From a checkpoint of a small audio frame classifier.
Model: norm layernorm, activation relu, moe expert_choice, num experts 8, layers 8, width 160.
Training: muon at rate 0.0032, 13400 steps, held-out accuracy 100%.
Data: trained on synthesized solo parts of chorales (CocoChorales), 39062 training examples, 43.9 epochs.
Rows from block 2 of a small audio frame classifier, named by matrix and row number. Rows with one number belong to one neuron. Each number is 128 + 24 x the weight over its row's rms, rounded and kept within 0 to 255. All counts start at 0. Numbers have three digits each. After the name is the row's rms in percent of the matrix's.
After each neuron's rows are labels from the 100 clips, of 14976, where the neuron reaches its highest value: "peak on" is the class under the peak. Only what is clearly more common there than usual is listed. The data: synthesized solo parts of chorales (CocoChorales). In brackets: how many of the 100.
# fc1: first MLP up (model.blocks.2.ff1.fc1.weight, 960x160), inputs 80-119
# fc2: first MLP down (model.blocks.2.ff1.fc2.weight, 160x960, transposed), outputs 80-119

fc1.541 103:134087093088108112092111109085148135133157144094150119142086118142116101135100110124127125108140166127130149104119170123
fc2.541 104:144141096101173100124097125138167121114105151090153109163099154101176140114134141137132101110118101098112119144135092123
peak on: G#4 (99)

fc1.455 123:097135125121051153113133164150127108128160103135104144126145088098101148136119121152121102140126169118118141117114136163
fc2.455 118:146144119123093107134130121136092107112119141147180128140153094125102103132151098107141110151112126132138130151124081125
peak on: A#4 (76)

fc1.125 131:150099126115107164144080086125140160119112157122056114090144116069101085144139079142143124125092109132125120123116170141
fc2.125 113:114100132139171142136153118108163120146103123118092114098146145159101109086155113106106142094143148126151096092149078145
peak on: A4 (50)

fc1.266 098:122137185105111155116129087123134108143123134106102116105160129174123133111111074094077114122102120137136145097136081145
fc2.266 090:156182156092124141131122099101144170138146089131135134140128175165129182103132164091122145138118166104092109135154132135
peak on: D5 (66); D#4 (34)

fc1.433 121:114153109127132154122096124108129144147130139094165147092130151130119113106152133088099107129143115127124116112162084131
fc2.433 119:101160075148121142134151137119143154117138176147094120161104111098149108131147127099188117118129102106088110134121107150
peak on: D4 (100)

fc1.276 094:105152131080176138141129116112114093107118148113103110131164094147143159137130142091174085131136085136128154119137128107
fc2.276 106:102140138111136150110087092101171147143155120080142147131154145118093147154122105131128118098116118090117112119114177137
peak on: A#4 (70)

fc1.219 104:126150126144148113152115160167166105152129150089165116149142128163149148079100118143084116173128146101143149116154150126
fc2.219 111:158137177140122153139152154122140109119117109136116121156116102131112152125142092144061123181104107079141100157138145129
peak on: F#3 (47); A#4 (42)

fc1.319 077:112143154147190138076144118131179162124127148131160150096114130116126141144138104119112151047150149095130140152138153114
fc2.319 067:118130134194142137087096127127121135119150068138131113158097110142125139127124127143149101145115153163128114140129123100
peak on: C#3 (85)

fc1.97 091:113141079160136155074148114140150131132180174097126152135091161143110127150092063090133128096136147086145155103115134094
fc2.97 095:111132134125126136151163104127155115128149147127155115154135109112143175125115143137131112143136130127140126108165105114
peak on: G#4 (99)

fc1.520 095:099133140100102095151129154129121074149122148125115106142133090129140109132117132135107162093195133152143121132151100137
fc2.520 097:177107120126140123155108129099148122136128103122124086121150121147158135163117138125110134128149110124135138136173141083
peak on: E5 (97)

fc1.135 091:123133146133167107157100136114109155086179091088124141100141144112116090148080164139116136124159118138102106104103115103
fc2.135 098:097121131114151107171136126142144141119130155116119098129137138116133123154149141099136155102181105107089161121099145149
peak on: G#3 (100)

fc1.442 080:147163111169090116168055152132128118123094084163135122114140150161117100140169110105120171145118122136101085146135093148
fc2.442 080:120121100127138145164128129158114114138079140105158166110113062136173144131154110124122118091148136161126093135154102093
peak on: G4 (99)

fc1.192 100:119111122123146143166108109148114101125135180114142121130111118108141113115183143129146126180107163134110163095092139139
fc2.192 106:104140141090109146146110105099085111128147139098110125141153096115109111124100146142137169152137114108116105108106174143
peak on: D#3 (100)

fc1.712 103:138162108097132133115105144146131130116122118115104111116109096130124174131132114145105134118163114102086147127130138094
fc2.712 116:170157088130170100171123155133148152135128142185135141141097143129162094134081144143084132113126128094128155123137144100
peak on: A#3 (97)

fc1.204 103:119085131161143141122156172113126168163147170064099112130182122171131106151125125091106119127128095109150106145090118136
fc2.204 105:166139170110154104114140127134098134139151077131154129091091124151123114148156103055120119141097134117133138136138106136
peak on: A#4 (27)

fc1.171 091:142110148151158176103143151121140119093138118106100094102153112187152175116122111095136144077115082112162115136129126107
fc2.171 080:130116106128146103116084148168127102083130165094140127164117149129145102142119114111146133127157172133144108153148134158
peak on: E5 (44)

fc1.764 113:102103110151141157118109140120125105107097110107165147110169132122159163153176094116108087147087139069136119096111098156
fc2.764 103:158144127073139141126125120126124156079154136094154064127129155136132176125114103088148110141130140134128108108130134109
peak on: F#4 (28)

fc1.390 103:104097145128150134124076148150160117130115115123185138116120109158101127171111096156148110162168130178138159136118151168
fc2.390 113:126159116121144111102131096126109129119151117095112141158150131118127114105152097151123136139136169102137156088096129126
peak on: C#3 (96)

fc1.72 093:116158159121092117098156082153162086072151090117134106130117148128139142119126089140157117089127132117149095104105133144
fc2.72 094:150148121098160129131172128131082130116137104095106120158151158074113160149132112086159103112146145125101140151147147107
peak on: C#3 (100)

fc1.453 118:127144136132133129078068137071147143135141127139098129106165132101144141132104083150125121145151161158137183099137133092
fc2.453 137:076136134123123130108108115166125163141189103103131127158134166131130129117152106113145147155115131183133148082134108103
peak on: A#3 (28)

fc1.194 119:135126146098150112146105148175147082155168151127125125099132161082099147096111139145167130159127080130109115137144112054
fc2.194 113:128151102115119078122116128127142116120158133102125109147153130116128153135092138141122095124131121162115121115097142149
peak on: A#3 (76)

fc1.52 079:158120172144110126136122162100141136120139143108124107138129186145149126098124108159064136102094167123143079145112130136
fc2.52 081:108074147188108122106083154132162128123123116122149132118154137165132136119137146122110128130039156121171126138123116120
peak on: A#2 (59); A2 (41)

fc1.365 050:146142133123143095148163134146148113119100130106109132099107142154099143081144093174098100082135164146164100164157122129
fc2.365 052:113156114131108150140103119141117118130083119120109143122093127171153169116103107132124120134110132107137121149092099125
peak on: D#4 (97)

fc1.7 091:125160100126098112143093126138085070129125117130141130165162135128157113120135121099145143109149143138058141139124106120
fc2.7 103:127160111093134117156105091157089095127132126134093103134103125162149113132143154117160137113124155131109094079145166131
peak on: B2 (95)

fc1.18 119:108144122141153139148116135104147112150167168126084139144129126146109129100128106151085105116122109110121131109110154080
fc2.18 122:119147119173139126106107158118169088130120158158151127122133118114144087126162134160067105116098139112110099103094143123
peak on: A#3 (100)

fc1.57 129:077083125111135122154125163157121116113134122137110085144151151141129173132124103159104123152118120125158143172120141097
fc2.57 146:107140110128107105143151126160091109074116134163121103188166155114118145120129119141050105168118142140133118162125124139
peak on: C5 (98)

fc1.572 101:159073120133124091094173128156135163148129179124127131131143106138125141100168140106139151131145170160147157148136106133
fc2.572 095:121114122151123112137118132142105135114138137128121133116124133161152124081125096147138163111146130156100110147146166148
peak on: B4 (53)

fc1.133 069:144128117157112152113128123127149147128099154114170152119130128110157104113165135102138156137134085156153145115092155096
fc2.133 069:188102183131124143105150117132126188177114111098162128123108158130154120182137102123125151140124099130145166155132144108
peak on: silence (99)

fc1.32 137:163146156129095110123095159142107134124123127098155113128114160118159111168127117161153132080153157150093117141108150124
fc2.32 139:107117147109171118165157114127102119071150099145153115138140092139100125141120084129152129140102127137132114123159139123
peak on: C#3 (99)

fc1.173 043:119147122123115135131117109140124133125083162109147130132137139138116145092157121098099164168118165139145116084114185146
fc2.173 050:136082181167053146122105127130142124122164159116107140166123133128135150132137143138130118150094126149121154126125132115
peak on: D5 (83)

fc1.746 063:113152163137130156118118090132158147121127103086141157120131131134109122154153092123155157105145161135100114184120191167
fc2.746 073:085120163113129132125088129125084101119144075155088106143117105122120133160138093173127120152147124146113110141130115145
peak on: C#3 (100)

fc1.690 123:164131105141122143193100116143123122118173170104132144131159136120137161141096091165115118107150107135094123148079117146
fc2.690 115:117100081114151156110134111136152125090138122120161180095141142129126147175141123123134116100114144130090108139094106119
peak on: A4 (42)

fc1.294 084:143087158116094125109145137126124110127140109102157128099174138151148146117085132124136111143089152146174151109120142141
fc2.294 092:162165141132082123140123090104138122160179173135087105164137172128129183106173153094144114151101131123126106098102128141
peak on: D5 (100)

fc1.198 087:159149069082118138150054125139132122130127106116117161128146101133156107071132120096138142169099104132098140130135129126
fc2.198 084:134107101060100121116118144114108154099144133082163134133109072102135090120103148157144139155112147095123126104152104178
peak on: G5 (100)

fc1.159 107:165123123130075125114120115127055176117151163121099149140133110091084149126130117096060149126143095118134118148148127096
fc2.159 115:118151136113132113159104151133138131125141117127145172093120116054135121116180120192182104094104080125116145106126097122
peak on: D4 (95)

fc1.393 136:109101128107079145136143145139103116128113159116103124168113131170119125129137111136154106076092123147117110143135095142
fc2.393 122:108155117116091162134104131122119142110086109097121126122135124131130138133128167100131129135153127150145118151134084122
peak on: G4 (92)

fc1.314 114:140122154091092175138123151126096133172125085119114131169124165107098142141147156129136139115163114109125157143100147135
fc2.314 100:105130100095111152118094200169196124146113103162079125122113132181128156137104102119127173114122120098124122141148122131
peak on: silence (60)

fc1.270 059:094161158065122128108131143099147142161103153139118171161117182088090112162136109129113137163127137096144112126114122121
fc2.270 069:126159096110095112134112097164128114153112104096064108143126097140134150141108097162169155110122111102151101164166120065
peak on: C5 (26)

fc1.731 083:129140121160132146092142113134114128142085107091162094112095167135168171087127133146097132137126106169144146127168065127
fc2.731 080:133111127129096131116100144103171105154146115106133155117092162090111145094103119117114146100142177105130137073120087150
peak on: B4 (100)

fc1.233 059:106081092130123118090158139142066095124126118107150124141090135144137122082148154130098121150102107146098108130115105163
fc2.233 073:118150139115166133105106147141105140201137153145170163135106126152146126087119099162123106119137127162132156118166157110
peak on: B4 (100)

fc1.578 116:136119148140128099140161145151144129057124151084100126133103118146128156114179094155116126104128127120147078130123152131
fc2.578 119:109130105146135113128148143150099148106143108170131090144098122120101119165161110169091118139096086125106118116114149169
peak on: C#3 (99)

fc1.451 131:133186116135129151115110171150149106126128109110125108109126133139122161157154120122102110085158110127133107117152100130
fc2.451 126:136125110185145183148128139123131098136058112133141163116115129117169153107093157138121127103128099142129154100133106110
peak on: D#4 (96)

fc1.700 096:120089107164131127150095146159070138167169137133143127117092107147142110099119148105124150144116153135142123129087129129
fc2.700 095:134097144108121106134170125125122112155112148145104136112111154098109108083141108143106151140133125133125130123117127147
peak on: B4 (99)

fc1.166 085:151135111151083114122132129150139152101138135097123090134170121124115121094112108082117122126156101126103064101142109178
fc2.166 090:128150139150112092134130152113148163102110104140153151118119072081111139125133157127093096096142121129114149081114148157
peak on: G5 (100)

fc1.88 062:139165165125177129142082124111161141092109117149120123129150102113110209147106169135133134164153107163145088090136105127
fc2.88 062:094131134115124141133104114134128129168130152125151117091122109132145102104107147125153172135129127097113141107114152115
peak on: A4 (30)

fc1.473 117:101131123149174112170095092122142105116131112159129182100112094113125114105133136137154117119113143119073148145168138145
fc2.473 118:112133082135114169184121121135151141144157114135120157131119112128146063128095174113172138128121158104102089152127112182
peak on: D4 (97)

fc1.75 092:108133088154162162154171110148131126130157130117118149082137129128115140115132131131125093138109149141155178176159076168
fc2.75 091:130127113152139108135105142182096106121121182146111106134099132114112113084132127090127158159155172114095119117139120134
peak on: F#4 (100)

fc1.423 093:112115118165085155152107146138099119132122140137139125120122132128076070113136152113159151134128103140154165110123127080
fc2.423 105:106137121125109153102107128122125159128109153120109138113125127127095112164133167081123106124124142086172095128103127132
peak on: D#3 (100)

fc1.14 120:107141115094215124112150131130117142159165143100111133074120125141145134137145092110105102143149123132144140106083145136
fc2.14 129:132136090106168127120101104106167134130176100176107129102122097130135139129140103102114139147103113075107168105134151113
peak on: A#3 (99)

fc1.202 103:121069162146136122114126153132146129132114143124124113105149140115152136091158136136140136136132141089162110104164062116
fc2.202 089:127106125122137123124144130121098114165126164105120131095099165152108123130128143100154155141075101122108112098107132153
peak on: F#3 (97)

fc1.695 127:163162061117130160115162142137185116178118113092100141108126083097131124139117124083092100069128080104117123154114213146
fc2.695 134:149109094131184131149127135094143165117102125107127113148137091097097150178102104139130117140126111092139122113089126164
peak on: A4 (98)

fc1.281 066:128149080153125144144125144088164179105143150092096123173147114147118139081115142135140135100148068156170114137163122123
fc2.281 067:131153171108132160129147126161102123124143117118126150132116113129132162122108135130086126109141131102188114121090153146
peak on: C5 (36)

fc1.686 090:130085108152160160163127085162128134137129167125115108121181120088126144157096110112136108150127146125125141132110128114
fc2.686 086:109138106147154099131159107151132131144206134124126113114127122116085147120160137107135115123139155112101169151143113137
peak on: F#4 (64)

fc1.505 102:121138104143135129096145091141123127118134119145196146126131127109114145098160098121184167104115142169100118165142089135
fc2.505 100:151136128129135133129144107107073117104089132151132125136094100165073156204163138119138128142174178142144143105145172135
peak on: silence (94)

fc1.649 052:162137152137128089122138117153115129144108147114157088131162131144174150142134101112069117115137093150115115137098098127
fc2.649 064:112134152107132136140102128160102132144146126124133130159106109145139105167153102168082200122125095152125086184181145180
peak on: C5 (25)

fc1.506 113:128123075121154135091138150177115144125127118074100119078101139108109141141124143147141124092123176114126112098170102167
fc2.506 104:125094140104139097159114123099137164127117137125144102107104180125139112098116132156133105130123171138139138142115117161
peak on: C5 (53)

fc1.106 109:109114102085154131114156127139176126119118123105092145127136091141155188078123096145146127147173126145138130092108119137
fc2.106 098:106056132110139112116091112111116120133128125146111155143171072131102151146182139124138137122185101120122113103099154090
peak on: F#3 (36); G3 (27)

fc1.523 119:135125107167123122104112153109121124153157153102116151125107116110147115156099103099187131132123097128128140107144096154
fc2.523 119:114120136122156124139107119140166116116142107124132143158102167113118134112156127122159137099158088114096167112160153123
peak on: D4 (100)

fc1.592 116:158163135099174120118156168090146110147130144127138078115170128083143107095155118109158142080128112126148091127113120076
fc2.592 119:122136120100174124126152093105150120190152118127140157173163117081092115183150120111141134105098110099131120117082147134
peak on: D#5 (100)

fc1.150 086:117118123140146162162165131090112113139145117131131135153181142131116115179129146149083139146095148142131134152126131152
fc2.150 096:150120153128155117153121115144148094135142148122123111144130096124097104147157149137082134124124144092144092160130142142
peak on: F#4 (94)

fc1.411 082:148138116153137133125108144172138138177145139111150163111118130076144117120136142078124131111157097112116112124124095132
fc2.411 083:106137109121173115139146177151133128129114118130098166161103052153145084119130132113151102141152113074122125111145168173
peak on: D4 (66)

fc1.82 106:136146105111119152132116109145108098141087127128106116123115115131120111122169132132162162113123148134124160125108085069
fc2.82 107:075178110104082109175143127104092147149079172111113137141144112102128117141150143111106111127128163130124106164092072096
peak on: G4 (95)

fc1.491 040:147099147120113161111142142112169123095119142135161099111152160137109119135094108096175102161170130155149141142131133130
fc2.491 057:125168145152083116120165055119130107127124164160125176137117137150120149113141091160129150102153121123127111160135112112
peak on: D5 (100)

fc1.415 123:162112133106165095138148131148123154130144149110177138101083139147124135151131070117140100110129130160121113120153133098
fc2.415 133:174113185115159077139155078140136106104188141111141163175156159086087167137124149131132105114159124098112109112110106111
peak on: G#4 (99)

fc1.615 104:102115076114091112143130117093121128141150142157118097096147128118126133129126080094131120092145123176149113155106108138
fc2.615 097:146128140134125109112111138112131165121126129086133127116137089128103119093119108117115135113142132166103138117107126139
peak on: G3 (50); E5 (50)

fc1.42 122:145074097099123168152112133124141111141117129084124134157088116131110093105147121083173112148160105114158122140097164132
fc2.42 136:166096112132084158166089094127145131117133165132099113153112117125106146137116170096148139172086089133188104125103146153
peak on: D#3 (100)

fc1.122 098:119148112122117143125139150142151144113130144143161132111116134131111105148173103107183183145078150151131148148145133109
fc2.122 098:140156138132092083104121119147114125153125150091158150172085152085140138140141135129164116120108225124147138129153113097
peak on: G#4 (98)

fc1.558 121:093146115096122133182133092147139140118143167083095152147167144146167118163123131105147125118135139174083096137138140147
fc2.558 109:148113152118105101136103106184120101119096119130090147134144091138126111114135145124138110070160117151127149120156157147
peak on: G#4 (63)

fc1.303 114:157124110097161134117085086112152101151123159111144127142164140112138137124161117126153111138115089209153136124126096127
fc2.303 103:121130113166124129106112115145104125164156108118130156100172171091105118121111169092115123116125122151124169085112117118
peak on: F#3 (25)

fc1.315 068:090136135123118123125163117148113135143113121125128133138115129142135113092134168137097109149164145133108168155169157131
fc2.315 071:137164154127149105137125129130097179143124134161116107143104152144136126126123170174103075117142120126108147142112128164
peak on: B2 (37); C#5 (29)

fc1.509 136:137123129112130179119180116100085119132121121108132113118144106137147159089125133130156149101130124151146114123170085100
fc2.509 135:121098131106130170131103113120092145135147116124140111141107114138087155162128167118142146119165150076151148099155161130
peak on: F#5 (59); B4 (35)

fc1.116 096:120144130130170072164125094141128095142132143107108161112155110131111089119160111109133132141129096113099134145112167105
fc2.116 105:092138113140120145090116072136141100126137115143108108124135107124089091157121174179115131156105115142086112122159128108
peak on: B2 (100)

fc1.462 113:159127130102101118156119156110152069117172123142139134159133095179129125147086119128144137101145144137144169144116091144
fc2.462 106:152084113111115127103125153098122111144120126155140099136138107132142107137123115120165128053126120131132148127135163144
peak on: E5 (100)

fc1.525 115:145144149150136157100114082123116134128162116125147112157125126152127105133185118086181131099152104180080108089132085120
fc2.525 127:161153107134105083114147102114144144120098103096140133185120137129135106111139149114096070104105111150170095101120119118
peak on: G#4 (89)

fc1.231 086:138123102110139095132142134102103092149157107115090123153183113094146117091099149125127142098132130143172143107100122091
fc2.231 095:167076105106126143146099123136121149153131119139107167155185114109082120165120142127131148130101160108114142151086158107
peak on: D#5 (99)

fc1.496 116:116145149088144133169170124164112089165149146139085113090180138131147170133118106124136125110116176152090108126132126108
fc2.496 096:093169095110104126137117106156096101095099137102099094156172107158123177113122128131094101148166133124138079184133124131
peak on: E5 (57)

fc1.556 103:149059111098108142132140152109089118121142134124136104121113134131163107115117165115089069096151138127113129143104123162
fc2.556 111:133088090076133181129141110113128132127162136149115126121125120154138148107098118135174086129113117104174132141102138087
peak on: B4 (57)

fc1.670 098:116125122101137126143152100120170103151147158144122122095121182118160119103111097145136130088148162119141091143174154131
fc2.670 093:106096136126148129095104089100157107127127122173145098124130111130111121135110116142161106136178178111135122148151142120
peak on: E5 (61)

fc1.134 126:157061152143109148168135167110148167103121148128091107137145152126143145114166138125144130161129088109161154119163130109
fc2.134 123:134095177132088131104100093096129162144133151156115136081135160160145161139179179086132125139117110137109106065108126140
peak on: D5 (98)

fc1.213 067:190098130156096134127137132107151114099122140123108124140133155121145098109110086092136096113132125124167101103128106151
fc2.213 077:131130139185110128127165082125149135157127100132087155156151127150131082112139167086137145117132145134145127144115182122
peak on: D5 (100)

fc1.373 066:102146098136150129100130124178153138152102116140138134079123111122116155122137083107131132158139142122171123148122108128
fc2.373 071:147163107162116146130114127132112093161130122175127113150080115104125195151098103120131109134099157091146105110117126112
peak on: A#4 (100)

fc1.438 103:131108105100100125116169144119134086115156160159132162134110113154128139139120159088116104091151167137122131143169103108
fc2.438 108:184116122114162096149117119150104122129151146175147122132117114135131138115112126076154121136138117134113141163144091138
peak on: E5 (100)

fc1.626 119:144141146144094192067141122136141149139091139102155090094099110109103104130136070075121091094162107123146108153146145103
fc2.626 123:180127116107078148092165144129118136125068127105134128108162155121086131111151090105104129111103145114164128135122081121
peak on: G3 (100)

fc1.50 068:104123147133137121110126141124151162092133140138156123121115164093100122117147143110142152136131097119137135142117131093
fc2.50 075:123158120133144116133166104082115129159090119131140096171087152103132103144125152114162109107107117123134140124154109099
peak on: G#4 (100)

fc1.691 100:104114155128120153131126183109139127144121158123120122074159120130103151152125106160136127075169159162105120124181154132
fc2.691 093:133133138127150120120154154139152113171109149070125142136147125162117136063148150129143155098154102147147123141133097117
peak on: G3 (94)

fc1.250 102:088135133144099085165161146110082097143097093112100146140140124104138156139086164123125126157084150193127121137137137149
fc2.250 103:118157104144144114153155148139132136110153127167100112135132125105120157111113153087170101181135136135118141114132126153
peak on: G#3 (100)

fc1.284 095:158133150138112108110127158141168106121139111105164118121132128139099132148135127168104125070136157147149128098148167133
fc2.284 105:118069120156118120136121082145120145110164119130114154137166108109118114141110136092139105116146132127107130170096156088
peak on: D#5 (98)

fc1.327 067:105113131125113111099136138143130133126127092123155127116151124132112138122119150124129129116166113121109102121094087157
fc2.327 067:104128076132136130131133150148083091131182130122136179125191134114119144168109139104123155139093140150101128166083117130
peak on: D#5 (99)

fc1.252 089:155141138106143158120132134093136118152139120105130144128126143093113169103084145139155135114098101153170093156158129079
fc2.252 106:140121132077164139135131117138085103139162095136149157116100091140125167101110091110173147102106092139132136133111105103
peak on: F#5 (85)

fc1.435 104:112162157093162134147154133095146107141115135145121116121163119098131117130131145137112120124138127129164129138094093100
fc2.435 099:141116111096140136113145172171110112134167102124120139099169101125100122150137082128147136123076131103118135128069135094
peak on: D#5 (98)

fc1.537 091:125116140070136073111114141095128123159146144150136142125137144146139122120114123100104153103155129135164117162123118127
fc2.537 092:162141133119137111112091104098139112174117079136154130092126129166138154140088137099122123107172132119137092163109115131
peak on: E5 (100)

fc1.257 085:128113145114123105120134146143105131134099127104140141122162130107109151127117148129096124116170125123130123118135082112
fc2.257 086:131129113164166139123102142132099099137148107067118188108181164104125143144138140141127127077123106134081139147114126144
peak on: D#5 (85)

fc1.210 068:121100103170177125177159101130097142157149163140133156122133120142091136114118162104187121140152168124120140131140134156
fc2.210 074:144132118164133138167145080147119115153156173165096122134129112177104111100101127138134137138166126167134104136172127179
peak on: F#4 (100)

fc1.357 089:134072106135140164190104145144146101144168136110147144135164130141125128145135125116166107166123066134100126129114111174
fc2.357 091:167092107127155143143156091158150079118143112141103121156171132121147114130118121130151154152139096147082150160113122171
peak on: F#4 (100)

fc1.102 101:122138118138120117169145152076118102116102136082113139143117075147133144145110151135130187132138116164140136134129188142
fc2.102 106:130133158156147100107134135119126173118155148105074119128134098104102154136093162165089158138092139115138123144134189140
peak on: A4 (100)

fc1.697 069:130139083102143133120106112107167147105154157126142161156112158102100157115119161105109127093122154140111101130125121135
fc2.697 066:095091093147130116128115130156182141096098140100127155135139126142156099105143113154135129112143106129132120126134167099
peak on: C5 (41)

fc1.176 085:119132141152135133146135149117143083142066138130126107187167113168102080133144132094159121119109119124148126126122118128
fc2.176 089:109145149108046133118141120118151111146105161089093131125138107110177101125128149139080140106115137139200119159107125142
peak on: G4 (93)

fc1.528 073:097115151108113156128122140169134128104129133081147144102137088158104093173156109154143113095140101117090111154145126116
fc2.528 068:122112113111163156130179115121164161127149087116163148157135118091083111137121125149123115131062174121139123138187107154
peak on: G4 (100)

fc1.313 082:138136168138118131129117121133113124130150140124123112150119151151171134108088167084143105106150142112121121103125107126
fc2.313 080:154138097169140138127116089131154097131070086135102139130106079147120124133156119151175095117128106135131155113125130126
peak on: A#2 (55); A2 (43)

fc1.89 123:135132081123146097159107152088130148144156125113158147175179089085147155171142159094133151164159111111151141131126135123
fc2.89 129:104152110122156117168146161113112147133134104073174178110166110071158122141092124123153140112069110082131134109101148111
peak on: D#5 (83)

fc1.622 078:081127131135089150106122155146103129128146105126098129134124138122140073124098137143110158129127129123120126143137083132
fc2.622 080:106145095161150110140081125178142140096161123122132140115127134132150124093138159143124105142170117129092170134130125106
peak on: G#3 (98)

fc1.431 072:106113141139166106127089127158148074137154115137151167131105142149117114090110159102114156140113121124095122150114150103
fc2.431 072:167140155167143125118115092144167117143110137137094119132117142185108131083110146104130089122119143120132124097098134120
peak on: F#4 (77)